config.toml
model = "image captioner"
encoder_norm = "rmsnorm"
encoder_mlp_ratio = 3
decoder_positions = "learned"
decoder_prefix_bidirectional = true
muon_scale = "match_rms_adamw"
lr_schedule = "wsd"
Rows from block 3 of the image encoder of a small image captioner, named by matrix and row number. Rows with one number within an expert belong to one neuron, the router's apart. Each number is 200 + 40 x the weight over its row's rms, rounded and kept within 0 to 999. All counts start at 0.
Before each expert's rows are labels from the 100 images, of 14976, where the router gives the expert most weight on average: "strongest on" is what is common among them; "patch colour" is the nearest of a few named colours to the mean colour under the peak. Only what is clearly more common there than usual is listed. The data: photos of plants and fungi (iNaturalist). In brackets: how many of the 100, against the usual share in percent.
# router: router (encoder.blocks.3.mlp.router.weight, 32x256, trained with AdamW), inputs 128-255
# up: expert up (encoder.blocks.3.mlp.up, 32x128x256), inputs 128-255
# down: expert down (encoder.blocks.3.mlp.down, 32x256x128, transposed), outputs 128-255

# expert 10
strongest on: class: Liliopsida (33 vs 9.3); order Asparagales (31 vs 4.4); family: Asparagaceae (31 vs 2.5)
patch colour: brown (88 vs 35.2)
router.10,199,196,181,141,199,196,205,261,236,243,251,99,227,158,212,169,186,139,146,221,164,237,229,218,246,220,176,228,171,102,240,216,249,244,128,193,174,134,193,187,221,219,219,233,239,130,209,148,226,192,193,223,239,165,169,202,146,174,217,200,210,179,165,115,180,284,262,239,275,196,280,143,222,140,104,231,185,202,238,160,227,240,216,211,196,172,201,202,238,274,220,222,203,133,125,245,166,259,233,186,276,201,172,183,240,211,129,236,192,188,163,247,226,210,249,262,205,191,181,192,192,124,249,201,248,249,174,170
up.8,153,273,218,215,239,144,187,176,257,187,232,209,174,226,222,198,201,140,236,186,194,168,172,181,171,165,195,215,250,218,216,137,224,263,217,270,92,171,241,186,201,216,215,216,222,221,211,160,204,183,180,215,266,185,176,214,196,155,199,237,150,187,159,232,167,186,195,160,199,202,224,246,195,285,210,243,179,216,177,215,234,177,249,194,238,145,173,267,244,169,197,227,252,231,164,291,214,206,150,154,223,234,186,211,155,189,141,211,203,257,131,186,240,255,190,181,158,156,146,156,228,189,173,206,135,210,146,200
down.8,207,192,170,184,182,184,227,181,183,202,152,204,199,175,269,152,197,237,220,209,184,187,188,232,243,237,184,167,248,213,228,239,238,168,179,211,248,253,154,226,218,86,239,216,211,181,150,236,186,153,233,246,211,152,208,158,162,159,203,194,242,176,175,165,208,200,187,199,184,206,112,239,206,175,240,196,156,199,197,202,205,200,195,107,153,213,276,170,209,208,140,237,207,143,220,183,222,256,193,233,271,187,209,196,143,174,205,181,207,247,230,223,192,137,212,278,229,228,188,252,210,224,180,169,223,256,177,288
up.9,257,196,251,248,138,249,205,201,163,209,186,174,190,246,233,202,148,229,200,245,213,234,237,196,272,193,110,189,200,159,234,321,85,196,193,197,197,204,240,230,202,229,205,193,163,171,220,195,237,193,132,251,216,290,165,256,242,180,164,201,209,262,195,220,183,265,228,215,231,171,197,181,261,240,173,219,207,241,165,228,164,200,217,246,262,179,142,185,247,234,147,235,95,245,250,196,233,136,222,180,261,247,317,192,172,219,196,219,198,258,220,220,220,248,206,212,117,239,193,198,235,162,183,243,231,213,192,250
down.9,189,208,185,230,260,179,151,186,171,169,205,232,158,256,165,205,99,124,225,155,173,184,191,203,206,192,198,201,280,276,188,208,177,179,217,210,170,135,204,209,169,172,255,201,200,184,187,196,165,127,264,218,134,118,198,186,269,233,157,257,225,232,164,172,232,182,205,134,103,216,167,241,246,191,238,199,188,273,238,212,161,191,200,111,219,189,164,217,217,290,190,177,203,215,249,203,190,181,207,160,227,236,156,233,155,271,173,249,233,162,190,163,151,214,151,167,215,243,214,204,236,161,245,193,138,230,225,196
up.10,207,158,166,142,214,195,183,190,206,227,119,241,145,229,169,208,261,223,192,174,168,224,211,224,164,191,192,261,243,137,210,164,185,199,206,203,180,182,166,174,141,241,191,225,191,230,216,206,233,197,168,269,176,173,172,258,199,240,209,288,185,207,253,231,122,220,302,190,189,156,256,199,233,181,189,120,160,106,206,211,261,163,214,201,220,214,117,200,199,158,165,233,192,136,195,181,157,140,121,174,195,207,247,134,194,207,207,207,266,239,212,162,239,102,195,159,128,173,178,126,230,219,216,155,193,190,214,242
down.10,198,238,233,196,229,217,163,192,156,258,168,188,137,269,138,157,121,205,257,181,244,188,124,275,123,264,237,160,174,134,198,199,225,216,166,210,229,173,264,157,208,191,253,220,156,182,260,257,184,189,186,182,270,183,189,276,211,87,207,191,199,217,173,230,197,228,169,240,237,148,213,172,262,217,145,148,284,178,141,192,258,213,201,225,208,203,243,190,195,180,201,154,225,226,254,135,205,198,162,234,239,218,184,255,240,220,250,178,219,137,200,213,157,167,191,215,234,157,224,203,229,172,216,164,237,209,217,105
up.11,226,206,178,195,156,250,170,172,211,157,205,238,200,177,198,197,271,163,202,175,194,199,209,254,175,126,166,146,199,211,194,136,187,165,270,190,241,143,197,156,240,133,181,213,140,117,192,190,250,189,258,282,189,283,152,204,269,229,224,265,206,206,232,179,177,151,239,214,198,228,212,145,175,155,297,241,217,97,201,225,252,177,167,227,169,169,231,274,268,232,234,177,196,192,187,175,162,203,226,148,224,198,147,210,176,205,272,194,217,233,285,269,113,188,163,293,272,192,205,261,182,248,179,215,194,190,164,167
down.11,216,142,213,144,241,185,217,300,157,260,195,212,189,158,230,171,253,191,253,163,142,183,130,165,170,168,158,232,206,140,199,123,135,152,273,233,253,244,144,195,135,190,197,185,253,222,261,270,196,237,125,157,225,194,160,189,176,190,197,151,214,181,185,188,183,151,170,279,161,147,247,253,261,228,122,164,204,176,203,172,196,194,207,216,217,227,207,208,176,180,161,229,145,162,263,179,186,217,165,232,220,172,215,214,181,252,232,223,118,152,201,162,199,256,262,205,187,246,216,152,279,208,262,193,145,244,153,225
up.12,187,240,204,166,199,216,149,198,158,185,220,238,276,248,139,168,198,209,204,219,194,241,127,277,148,212,158,146,164,235,220,210,102,226,213,194,331,300,243,227,252,286,174,152,180,189,233,203,102,174,202,235,226,178,230,205,218,160,239,154,212,251,184,254,234,140,252,238,154,214,166,201,187,224,144,216,227,268,166,254,205,218,164,108,253,149,189,214,158,183,188,181,251,160,240,167,209,309,139,235,196,217,168,246,224,162,145,199,225,200,137,185,228,149,233,159,151,237,176,223,212,197,209,208,202,186,204,204
down.12,220,145,211,208,217,128,203,194,165,210,210,241,197,245,202,208,207,148,168,206,171,182,201,165,170,193,199,209,181,249,146,208,227,163,171,231,220,209,204,203,174,246,185,169,158,234,141,236,160,176,205,173,136,136,261,192,198,96,176,170,286,145,225,215,119,174,245,255,148,231,169,186,185,217,145,241,209,243,206,216,104,128,303,188,229,187,220,226,112,207,222,229,202,134,161,181,163,177,334,203,172,293,202,176,253,221,196,214,156,201,180,177,277,201,245,226,175,199,217,206,217,242,162,269,130,187,185,242
up.13,191,250,217,187,166,224,221,245,281,151,240,243,275,248,187,203,184,227,183,181,264,202,225,211,170,114,196,245,186,200,218,181,189,229,242,236,206,214,242,252,195,214,186,142,160,246,247,212,194,210,175,261,171,266,167,168,167,143,198,189,246,170,279,174,248,155,173,240,168,255,114,217,262,261,224,247,224,187,189,220,180,167,148,183,195,250,166,254,118,147,205,254,201,173,180,238,204,181,146,234,173,168,141,143,212,211,169,197,174,267,160,187,191,168,157,302,185,263,149,181,224,104,265,205,83,181,169,204
down.13,289,182,171,214,192,227,182,128,198,166,224,172,221,215,224,283,263,154,172,125,189,197,195,168,186,180,227,220,181,230,232,227,186,264,214,163,146,129,185,184,119,99,248,138,160,255,266,183,221,219,202,187,226,184,176,133,182,172,201,194,108,217,104,178,149,219,243,136,118,214,200,249,192,214,196,188,166,205,243,197,182,252,196,193,164,175,257,223,167,172,187,206,199,266,211,200,153,241,169,187,151,267,236,198,279,217,209,199,161,165,240,186,232,248,229,207,242,272,215,160,293,180,199,172,160,182,216,203
up.14,235,306,248,218,161,271,148,192,264,228,180,242,186,222,246,231,147,148,187,193,194,160,199,176,179,198,228,207,222,223,206,234,166,221,147,134,248,253,117,167,275,207,222,241,173,185,233,168,208,203,165,191,158,166,200,175,177,184,189,152,242,109,211,190,122,183,225,123,257,197,219,180,200,217,135,204,172,222,243,205,143,149,169,189,177,228,296,197,193,259,194,236,267,212,215,190,199,204,198,207,221,269,183,250,107,249,239,221,218,206,255,216,215,198,175,198,201,244,243,212,216,191,121,201,147,222,196,177
down.14,257,224,209,179,246,217,199,169,210,243,220,188,197,213,204,158,229,194,188,119,209,187,270,127,197,228,175,163,232,254,172,164,122,207,188,200,133,203,166,203,238,214,138,210,208,225,87,209,216,227,179,272,147,192,235,184,228,251,146,190,176,199,207,161,218,165,262,180,172,221,149,262,220,192,232,199,193,163,219,166,209,230,228,226,239,223,200,145,227,208,168,222,213,209,215,178,158,143,183,230,204,179,194,137,238,190,185,261,245,166,153,197,180,195,266,137,186,151,248,215,149,249,193,210,237,248,257,258
up.15,189,238,147,261,232,199,178,168,263,226,161,229,175,246,246,195,251,142,187,163,175,196,162,215,178,159,199,192,218,288,197,193,187,220,196,223,149,273,208,173,219,295,218,210,189,172,217,235,121,240,168,131,285,212,172,192,178,214,207,209,153,192,256,251,215,173,170,229,168,216,197,226,159,168,257,227,232,167,194,105,226,223,244,174,193,208,140,241,157,133,249,210,253,229,86,211,240,206,207,236,169,252,282,216,233,259,241,237,176,267,157,180,149,159,220,194,124,255,194,195,248,220,192,206,85,207,228,191
down.15,223,125,226,176,199,247,219,147,177,242,195,196,187,163,237,188,204,173,177,205,204,179,244,196,193,146,205,167,196,154,212,241,268,237,247,196,214,167,151,202,242,233,207,219,251,196,160,176,136,300,227,177,201,203,241,146,230,150,182,207,178,214,221,241,150,179,307,200,226,193,204,174,186,237,234,290,222,219,213,165,145,211,203,188,187,256,228,190,223,233,105,168,224,196,192,195,196,253,235,122,216,244,182,253,211,155,137,153,212,136,157,207,161,304,195,237,261,145,175,198,231,189,232,109,245,184,178,160

# expert 16
strongest on: order Caryophyllales (33 vs 7.9); family: Cactaceae (30 vs 3.4)
patch colour: pink (33 vs 4.4)
router.16,199,256,284,181,180,206,189,138,178,196,232,248,207,222,169,259,194,247,230,229,212,174,240,167,147,184,251,225,139,223,177,209,189,165,169,129,168,206,194,166,284,204,175,223,257,197,230,225,167,241,233,191,203,198,137,242,188,194,258,168,220,185,170,248,174,214,229,226,178,152,198,234,224,191,210,226,198,258,189,153,219,186,53,230,196,229,227,281,225,147,231,169,216,187,154,255,158,256,236,162,188,180,244,198,282,193,205,198,200,214,173,198,244,182,221,177,173,189,121,237,169,268,284,206,242,179,168,161
up.0,130,210,267,194,223,129,223,114,198,217,244,154,143,195,154,208,154,175,237,169,180,193,227,241,246,155,164,198,275,154,270,235,165,257,210,211,105,95,186,200,161,221,232,239,287,256,229,189,239,210,212,215,147,157,166,155,257,168,155,185,188,254,193,236,241,187,233,164,242,167,271,219,229,201,242,208,228,256,169,167,270,214,224,239,194,201,178,171,259,221,228,192,250,202,239,123,203,173,166,177,244,246,197,174,208,183,189,184,207,248,217,235,198,198,233,270,197,187,255,172,186,147,287,176,189,190,247,242
down.0,239,210,278,179,266,226,250,231,213,176,223,207,195,168,245,229,177,133,205,184,232,226,171,219,213,206,182,193,284,168,148,272,228,125,115,203,247,208,214,220,231,225,218,185,253,174,191,124,235,159,165,169,174,182,181,234,132,140,201,251,224,162,224,187,186,195,281,232,235,208,180,261,240,234,294,191,219,202,251,202,223,246,224,234,245,168,184,136,217,142,233,205,201,192,184,203,203,182,221,141,263,147,179,298,116,192,169,178,196,250,200,221,101,246,234,237,258,155,191,220,210,228,199,218,237,211,226,255
up.1,170,201,210,225,237,164,183,192,179,186,203,120,166,155,206,142,99,216,165,198,235,144,318,194,149,190,157,160,212,166,133,252,148,231,184,246,202,162,233,223,198,179,209,249,184,228,169,138,240,173,191,238,225,229,193,142,196,189,195,149,193,222,242,113,220,192,191,136,245,246,155,184,221,229,224,243,142,162,202,214,285,249,183,180,246,222,214,215,260,229,234,214,103,283,231,143,216,243,216,140,226,188,192,262,146,271,234,216,232,214,186,171,226,159,248,162,232,163,261,239,184,192,175,102,145,189,218,229
down.1,228,112,217,223,249,143,194,76,226,190,139,240,215,190,175,205,178,150,261,233,177,216,168,175,173,190,204,228,154,250,185,215,210,175,190,179,283,171,179,174,266,239,208,175,219,145,232,235,175,177,238,221,146,171,200,152,163,102,221,287,203,214,195,225,174,205,134,159,195,151,200,235,133,189,277,212,206,248,153,199,160,235,236,189,222,199,210,256,159,214,178,264,227,182,185,204,217,217,109,163,228,198,240,202,208,202,168,179,204,213,178,170,169,157,213,168,160,202,191,170,247,218,262,255,213,217,189,187
up.2,232,118,202,215,207,163,196,255,224,234,201,191,155,252,224,131,149,218,207,135,234,192,227,232,226,214,251,236,204,250,118,186,184,180,191,203,189,146,220,230,231,201,218,215,233,243,170,214,230,202,117,199,236,246,218,232,209,155,187,208,242,174,214,204,153,199,157,178,229,157,209,177,159,258,249,244,201,275,186,208,127,229,211,161,225,285,146,230,289,139,184,157,233,219,250,54,217,181,248,128,210,109,275,193,209,107,168,239,137,169,220,185,232,204,186,271,189,122,268,238,235,142,216,180,205,190,189,232
down.2,210,297,245,204,163,173,260,208,229,206,175,298,174,97,244,253,179,173,223,180,194,226,77,207,220,135,199,126,163,215,183,288,170,200,240,154,232,237,174,169,169,195,218,128,245,230,208,280,162,255,264,274,226,172,194,164,214,215,274,161,154,143,236,152,181,151,240,165,144,258,205,293,184,207,232,199,174,200,179,224,221,202,178,152,199,184,198,214,204,214,200,200,206,143,201,204,214,235,235,166,125,182,243,180,216,157,240,217,173,261,231,249,189,293,278,118,154,257,175,253,268,171,151,240,174,184,229,254
up.3,176,213,98,230,232,224,181,186,174,178,217,167,243,230,184,180,114,259,150,194,248,253,246,178,231,150,178,156,192,254,217,234,175,183,143,187,187,251,255,111,204,198,193,164,171,202,169,226,260,182,202,197,174,217,178,64,236,211,202,172,113,158,220,133,206,193,136,202,180,224,162,234,209,162,151,191,196,261,230,187,192,164,227,183,237,155,293,222,206,232,172,271,154,187,196,85,160,191,256,197,199,143,215,231,174,183,204,245,168,230,244,238,197,213,239,162,268,215,240,244,246,160,175,147,248,236,188,223
down.3,199,240,206,245,200,251,233,197,198,107,180,160,193,167,191,231,195,241,289,183,178,242,175,153,185,234,209,262,195,125,163,198,196,193,219,139,197,163,231,199,162,296,210,195,232,150,276,212,256,240,158,232,149,178,228,224,244,200,210,208,306,251,186,233,173,145,189,209,161,221,250,181,218,178,243,265,159,241,186,165,223,217,180,155,197,138,175,163,231,217,186,199,259,129,233,262,212,203,154,171,238,284,239,167,250,251,331,257,165,186,166,180,110,155,215,160,214,207,193,158,295,178,258,194,174,170,246,212
up.4,189,230,183,211,168,203,196,228,168,246,229,232,150,167,117,203,183,203,210,173,204,204,179,199,205,151,183,230,137,197,144,169,243,186,147,131,185,231,256,155,165,181,236,153,214,162,241,207,200,109,251,184,139,241,186,212,240,224,139,228,182,181,223,157,293,199,154,150,178,174,142,105,110,230,239,160,215,172,193,124,194,208,202,189,245,234,71,199,198,202,179,283,304,222,264,208,193,169,170,201,198,139,228,190,260,180,262,219,125,238,170,171,229,231,176,167,269,215,210,229,262,175,209,198,194,258,236,163
down.4,136,223,166,240,222,211,198,283,227,241,188,243,273,235,210,135,122,182,183,131,210,194,144,118,263,282,311,251,221,197,210,134,175,164,136,163,205,214,174,216,219,208,234,183,186,190,227,235,164,309,230,196,186,219,281,181,253,218,176,141,178,190,245,216,256,187,189,287,207,191,159,235,156,228,215,200,169,235,178,152,190,195,148,147,207,140,156,241,247,157,226,200,193,265,204,218,163,207,179,224,132,194,201,164,184,120,143,118,145,152,197,241,203,206,221,165,243,243,207,178,213,209,108,203,237,228,242,178
up.5,180,217,226,227,167,197,162,219,165,206,187,170,157,219,226,144,261,228,230,183,234,200,193,214,123,249,189,148,262,236,166,148,215,193,274,220,237,279,178,164,207,241,240,213,170,205,206,116,218,185,270,219,225,214,225,177,254,184,190,202,150,204,211,241,179,189,161,170,100,163,204,238,188,183,210,180,231,210,138,149,135,207,247,247,169,181,205,186,213,233,145,195,195,189,216,108,178,135,209,243,223,186,192,257,240,257,183,192,212,199,185,146,263,148,276,264,267,203,170,196,208,156,187,195,144,188,180,210
down.5,157,236,281,199,221,226,173,183,220,254,150,212,264,186,200,213,243,224,188,176,148,258,260,243,160,154,157,237,184,260,164,122,201,171,147,161,245,150,241,180,113,177,160,182,160,151,164,189,222,182,260,243,159,172,138,298,185,228,265,208,122,205,144,199,132,135,95,139,225,183,156,184,185,250,184,155,205,254,227,213,165,203,224,154,146,150,195,240,127,280,203,243,249,196,185,250,171,216,193,228,202,223,200,147,253,167,223,248,218,228,156,184,176,218,205,219,166,163,205,176,132,157,307,254,217,185,182,200
up.6,118,283,154,236,201,114,216,171,166,184,220,292,224,278,195,207,223,261,212,206,161,141,268,154,117,157,246,217,186,153,227,174,230,173,270,205,202,300,268,207,154,205,225,202,110,231,176,211,258,223,200,198,169,232,220,233,233,206,176,158,158,226,169,162,201,194,174,226,199,163,266,236,201,183,230,199,177,195,229,250,264,164,243,177,193,124,189,148,173,193,234,165,196,209,250,141,160,142,183,144,165,205,154,145,204,263,203,203,171,169,212,183,241,217,268,129,145,236,222,190,167,166,268,202,267,200,210,188
down.6,135,352,194,185,243,227,211,256,192,222,223,269,217,221,212,162,186,203,191,228,188,219,145,234,209,217,288,219,219,201,216,296,190,121,187,107,238,203,180,171,253,154,261,216,166,196,101,266,220,235,133,123,167,213,248,194,198,194,209,171,195,196,194,123,209,177,234,220,222,192,241,223,273,182,194,222,119,186,177,237,205,215,268,225,226,216,213,228,224,282,189,171,273,200,153,187,138,242,125,202,160,250,226,191,264,245,166,187,216,178,224,199,265,198,206,188,161,193,175,241,184,227,233,173,199,194,186,255
up.7,231,190,240,156,212,216,243,231,230,187,155,216,241,192,167,214,210,221,205,201,183,159,199,182,261,214,136,221,226,159,162,135,183,204,222,230,234,170,198,175,242,175,221,250,196,191,171,267,186,215,262,255,121,180,184,163,177,189,282,203,150,251,213,171,237,251,227,150,237,227,154,178,274,164,212,165,216,178,181,219,258,238,85,122,185,188,191,195,151,147,213,215,190,245,181,150,191,285,217,199,227,194,126,232,204,236,202,199,155,158,195,166,234,242,213,197,163,200,221,182,235,216,234,231,216,255,141,232
down.7,240,239,201,186,154,202,239,210,197,206,162,218,181,217,243,242,268,111,125,210,228,227,230,223,171,180,195,276,249,226,280,176,220,195,206,207,269,229,230,239,153,242,280,192,103,190,207,293,209,176,205,232,194,229,236,125,198,183,206,173,202,226,161,170,169,222,147,256,239,192,188,220,253,169,186,232,202,199,140,219,213,196,188,148,197,159,230,193,206,183,229,219,218,273,210,196,212,210,130,171,203,182,163,226,108,178,193,202,184,130,238,233,216,218,269,191,210,147,214,176,194,162,207,201,225,191,161,191

# expert 1
strongest on: family: Cactaceae (33 vs 3.4); family: Asparagaceae (29 vs 2.5); order: Asparagales (29 vs 4.4); text has "yucca" (26 vs 1)
patch colour: grey (75 vs 47)
router.1,215,230,125,143,200,230,216,230,194,239,156,151,122,221,145,235,227,206,258,214,149,267,238,199,220,193,235,220,239,170,243,288,180,181,131,216,277,202,210,179,245,204,140,235,144,118,210,244,282,135,113,225,195,240,230,188,209,186,254,196,199,197,253,131,182,199,193,136,134,257,223,279,251,218,162,187,186,174,159,185,265,197,215,215,219,226,218,194,184,191,209,179,176,257,184,280,178,283,205,274,219,215,251,184,231,159,245,174,160,258,239,200,200,151,224,222,200,254,145,176,153,172,211,172,159,203,232,179
up.0,215,246,189,133,248,152,187,207,183,248,176,263,239,234,238,144,137,141,197,244,247,207,174,225,107,213,164,180,99,201,142,164,213,175,159,255,324,276,216,198,168,212,251,199,253,169,216,170,111,192,211,208,246,225,213,181,152,185,102,182,229,230,234,175,262,247,214,183,189,211,221,192,174,147,193,171,166,196,163,248,219,196,173,212,286,217,168,195,177,142,268,305,213,145,209,235,198,208,171,187,181,209,158,236,189,232,224,179,187,209,140,161,145,228,195,215,190,189,224,139,206,243,138,185,186,265,233,205
down.0,222,168,273,223,223,203,156,159,206,200,201,266,200,306,180,216,260,272,167,185,188,170,267,260,193,169,232,192,240,226,186,203,196,181,214,225,273,169,231,204,217,189,166,164,147,122,167,230,219,149,234,253,161,158,188,128,231,225,192,198,234,203,195,220,266,181,106,200,175,194,177,259,165,133,295,197,187,172,200,178,167,231,283,184,228,172,192,100,215,200,160,177,161,310,221,191,213,270,200,180,212,105,240,229,152,214,179,221,144,233,216,151,227,198,150,204,188,230,212,235,242,245,222,237,133,200,209,233
up.1,208,101,185,264,240,271,195,185,145,183,212,159,191,215,196,236,244,202,205,188,171,216,168,203,223,181,157,252,147,251,176,176,188,208,214,178,273,220,240,145,218,212,228,163,228,199,232,160,234,188,177,189,145,251,222,203,223,142,209,241,185,179,249,291,253,166,215,212,199,191,211,197,210,199,169,185,232,259,140,136,181,167,233,262,194,216,91,201,268,141,173,188,251,204,226,170,160,133,267,221,185,210,243,181,153,227,196,204,211,214,214,173,172,184,187,263,174,246,228,149,209,234,237,192,128,102,154,226
down.1,67,252,131,164,210,196,252,232,211,117,202,185,234,193,208,221,179,161,163,138,166,174,145,175,265,200,191,245,232,279,234,201,242,224,139,140,214,188,209,191,176,226,121,211,177,125,238,234,173,230,158,196,310,212,189,223,138,145,191,294,166,167,210,201,211,239,228,216,167,238,185,201,303,214,194,235,201,195,227,211,173,192,245,134,200,194,216,159,226,139,224,217,204,93,232,275,179,249,209,173,134,128,231,180,210,255,208,180,233,156,202,216,172,180,200,251,220,195,260,241,183,226,202,253,218,203,155,150
up.2,234,352,146,157,213,200,170,234,173,152,178,158,210,219,289,235,212,218,201,188,215,161,237,149,204,167,313,300,135,180,199,206,201,292,214,236,229,206,326,221,219,213,175,187,221,202,274,225,156,230,269,157,199,208,210,162,175,255,127,213,263,303,178,166,133,173,212,210,152,174,211,223,176,283,200,147,192,119,190,175,253,157,194,229,165,186,206,157,176,156,214,231,195,113,180,207,179,215,254,197,194,257,203,206,193,216,258,225,166,222,175,164,205,179,245,191,282,211,219,180,152,215,194,228,158,164,191,171
down.2,233,246,242,173,196,166,207,166,201,262,203,267,194,150,253,172,244,219,233,168,206,222,202,128,168,206,210,157,183,208,184,218,151,196,185,213,216,221,188,232,212,143,203,234,197,230,164,254,197,228,172,252,150,173,191,63,150,206,185,225,240,128,215,153,151,226,274,127,199,203,159,193,215,193,197,209,214,133,184,218,213,130,228,188,134,271,158,218,226,284,175,205,186,157,154,207,148,183,156,161,132,170,268,186,148,197,222,186,127,182,262,153,150,165,204,211,251,154,252,133,126,202,202,169,177,197,176,171
up.3,239,237,279,198,124,231,194,208,195,202,246,218,240,208,214,157,123,167,282,168,165,175,177,177,126,154,188,188,146,188,173,221,170,229,261,189,236,191,228,187,156,237,207,173,254,225,175,167,177,228,210,181,238,209,211,207,166,237,203,214,200,183,185,187,144,195,224,203,158,146,280,177,227,207,197,191,184,157,186,168,289,256,231,200,173,233,193,195,186,255,178,205,182,199,235,153,250,245,225,175,171,177,235,179,117,192,169,180,270,223,268,229,145,187,195,149,103,212,208,85,157,234,239,243,197,138,276,181
down.3,255,168,179,218,193,187,216,192,241,261,159,233,143,194,217,276,189,151,228,246,189,222,188,142,255,227,179,184,219,201,195,229,211,164,207,155,120,186,157,232,219,183,195,252,193,309,246,185,246,220,140,247,233,217,192,125,219,213,190,204,137,195,205,273,242,222,240,146,189,180,171,191,219,205,175,212,202,220,166,197,173,171,205,301,199,185,230,211,153,221,127,203,136,160,149,169,199,110,107,232,240,248,146,233,231,167,220,205,230,149,226,210,182,108,211,229,182,211,227,34,229,194,223,231,199,166,185,236
up.4,274,211,149,207,186,223,126,189,193,238,204,151,230,172,254,199,214,177,245,199,242,235,202,254,206,176,197,200,210,147,276,237,168,183,159,143,253,199,202,195,301,156,217,213,236,213,217,134,290,179,153,133,291,192,178,205,165,184,216,230,231,137,203,200,209,240,203,210,200,155,215,172,208,193,178,195,169,188,219,160,287,217,169,232,150,200,141,193,281,231,204,241,201,242,146,275,216,245,219,158,305,165,230,165,153,209,146,250,256,217,183,256,148,144,195,244,151,211,245,93,192,218,134,174,209,244,196,237
down.4,210,211,196,147,154,235,181,136,185,178,196,178,154,244,193,198,213,227,269,168,193,199,218,248,147,239,145,145,252,231,172,242,218,199,145,275,237,150,225,191,184,198,174,198,171,268,213,221,162,164,190,147,236,282,144,214,142,181,160,149,299,248,229,161,285,183,203,171,156,182,254,100,208,218,193,232,241,175,206,208,181,170,277,197,224,103,165,205,249,212,221,222,238,129,225,220,192,188,239,181,211,211,190,194,150,180,251,230,240,139,237,161,225,233,155,184,178,238,189,175,189,202,218,209,204,190,210,230
up.5,228,217,237,166,160,217,135,151,212,203,217,246,242,199,208,197,208,201,217,200,187,220,214,147,151,244,139,164,161,160,214,231,185,230,241,143,224,307,232,238,225,229,204,243,218,224,175,247,251,197,221,161,174,212,181,256,220,126,204,142,191,243,198,185,196,277,247,204,215,236,203,109,228,229,222,187,200,227,209,231,232,151,232,187,177,225,144,169,285,204,177,228,217,191,221,158,199,101,217,248,210,235,207,236,198,175,246,157,234,218,144,242,122,214,196,269,166,199,135,210,202,134,163,179,192,169,292,237
down.5,202,240,206,179,74,209,203,206,217,190,161,156,249,205,214,143,222,185,133,241,223,230,165,180,197,246,187,162,211,218,270,148,187,166,201,242,307,172,205,268,257,147,163,192,226,195,185,170,167,233,157,168,183,235,221,199,306,185,227,193,201,186,262,193,264,206,208,158,236,145,281,171,232,174,167,189,302,167,199,189,231,188,179,160,213,211,166,192,102,164,247,249,270,151,185,203,183,198,201,158,171,267,183,238,111,130,98,202,230,183,195,219,203,236,235,213,190,189,157,133,166,210,173,156,191,178,210,179
up.6,206,250,157,234,228,181,169,162,245,165,175,234,224,193,137,198,169,194,167,211,296,198,169,126,215,242,189,225,255,207,207,195,254,180,223,229,218,285,205,215,225,240,275,226,196,192,191,178,224,200,206,105,189,180,192,201,118,161,183,174,205,241,282,152,168,128,159,227,188,170,90,182,209,283,174,176,183,218,172,246,108,123,168,150,179,211,155,158,224,173,196,258,266,195,161,212,231,236,173,154,167,186,218,80,284,172,176,207,155,157,193,238,231,259,180,155,191,204,195,203,229,174,260,204,205,269,260,172
down.6,160,215,300,179,203,228,213,177,194,201,247,173,209,263,165,141,263,261,225,203,205,217,177,174,202,114,239,220,170,243,193,189,249,229,195,153,160,261,218,163,160,183,197,299,189,230,150,187,151,198,191,214,214,182,281,264,224,265,182,193,179,224,206,138,271,183,171,206,225,253,158,210,211,227,180,219,146,184,203,199,221,248,221,245,206,130,258,185,181,195,210,168,186,194,211,237,198,215,247,150,121,161,178,196,259,235,286,220,187,250,114,185,241,174,233,210,206,185,170,214,201,161,215,258,250,207,245,193
up.7,217,185,176,176,233,170,190,222,213,259,250,193,152,177,171,201,210,193,190,250,185,185,235,236,283,207,155,208,181,113,208,153,128,187,211,138,176,205,242,253,219,199,203,217,178,214,272,209,122,205,249,136,129,187,160,261,207,220,186,166,212,240,201,292,179,197,258,176,232,223,245,155,165,137,218,202,194,270,153,142,250,180,183,193,171,157,203,289,240,246,231,245,219,223,232,174,208,311,224,192,260,264,159,150,189,243,208,154,252,143,224,241,173,215,172,222,212,209,209,222,167,146,232,218,272,249,209,265
down.7,194,255,174,256,148,147,160,194,199,205,219,140,200,186,216,219,195,281,162,207,209,188,173,207,182,218,208,178,155,158,204,167,162,183,207,253,166,213,246,271,182,146,194,185,189,159,139,112,183,226,254,209,191,191,178,191,259,130,208,154,301,153,164,166,228,192,172,284,159,224,253,236,204,218,197,207,187,234,237,265,183,154,186,234,222,229,234,212,251,248,247,192,207,251,291,210,183,191,163,208,168,164,173,175,258,259,185,172,169,198,202,196,181,229,196,291,254,181,168,289,204,242,134,242,226,182,237,232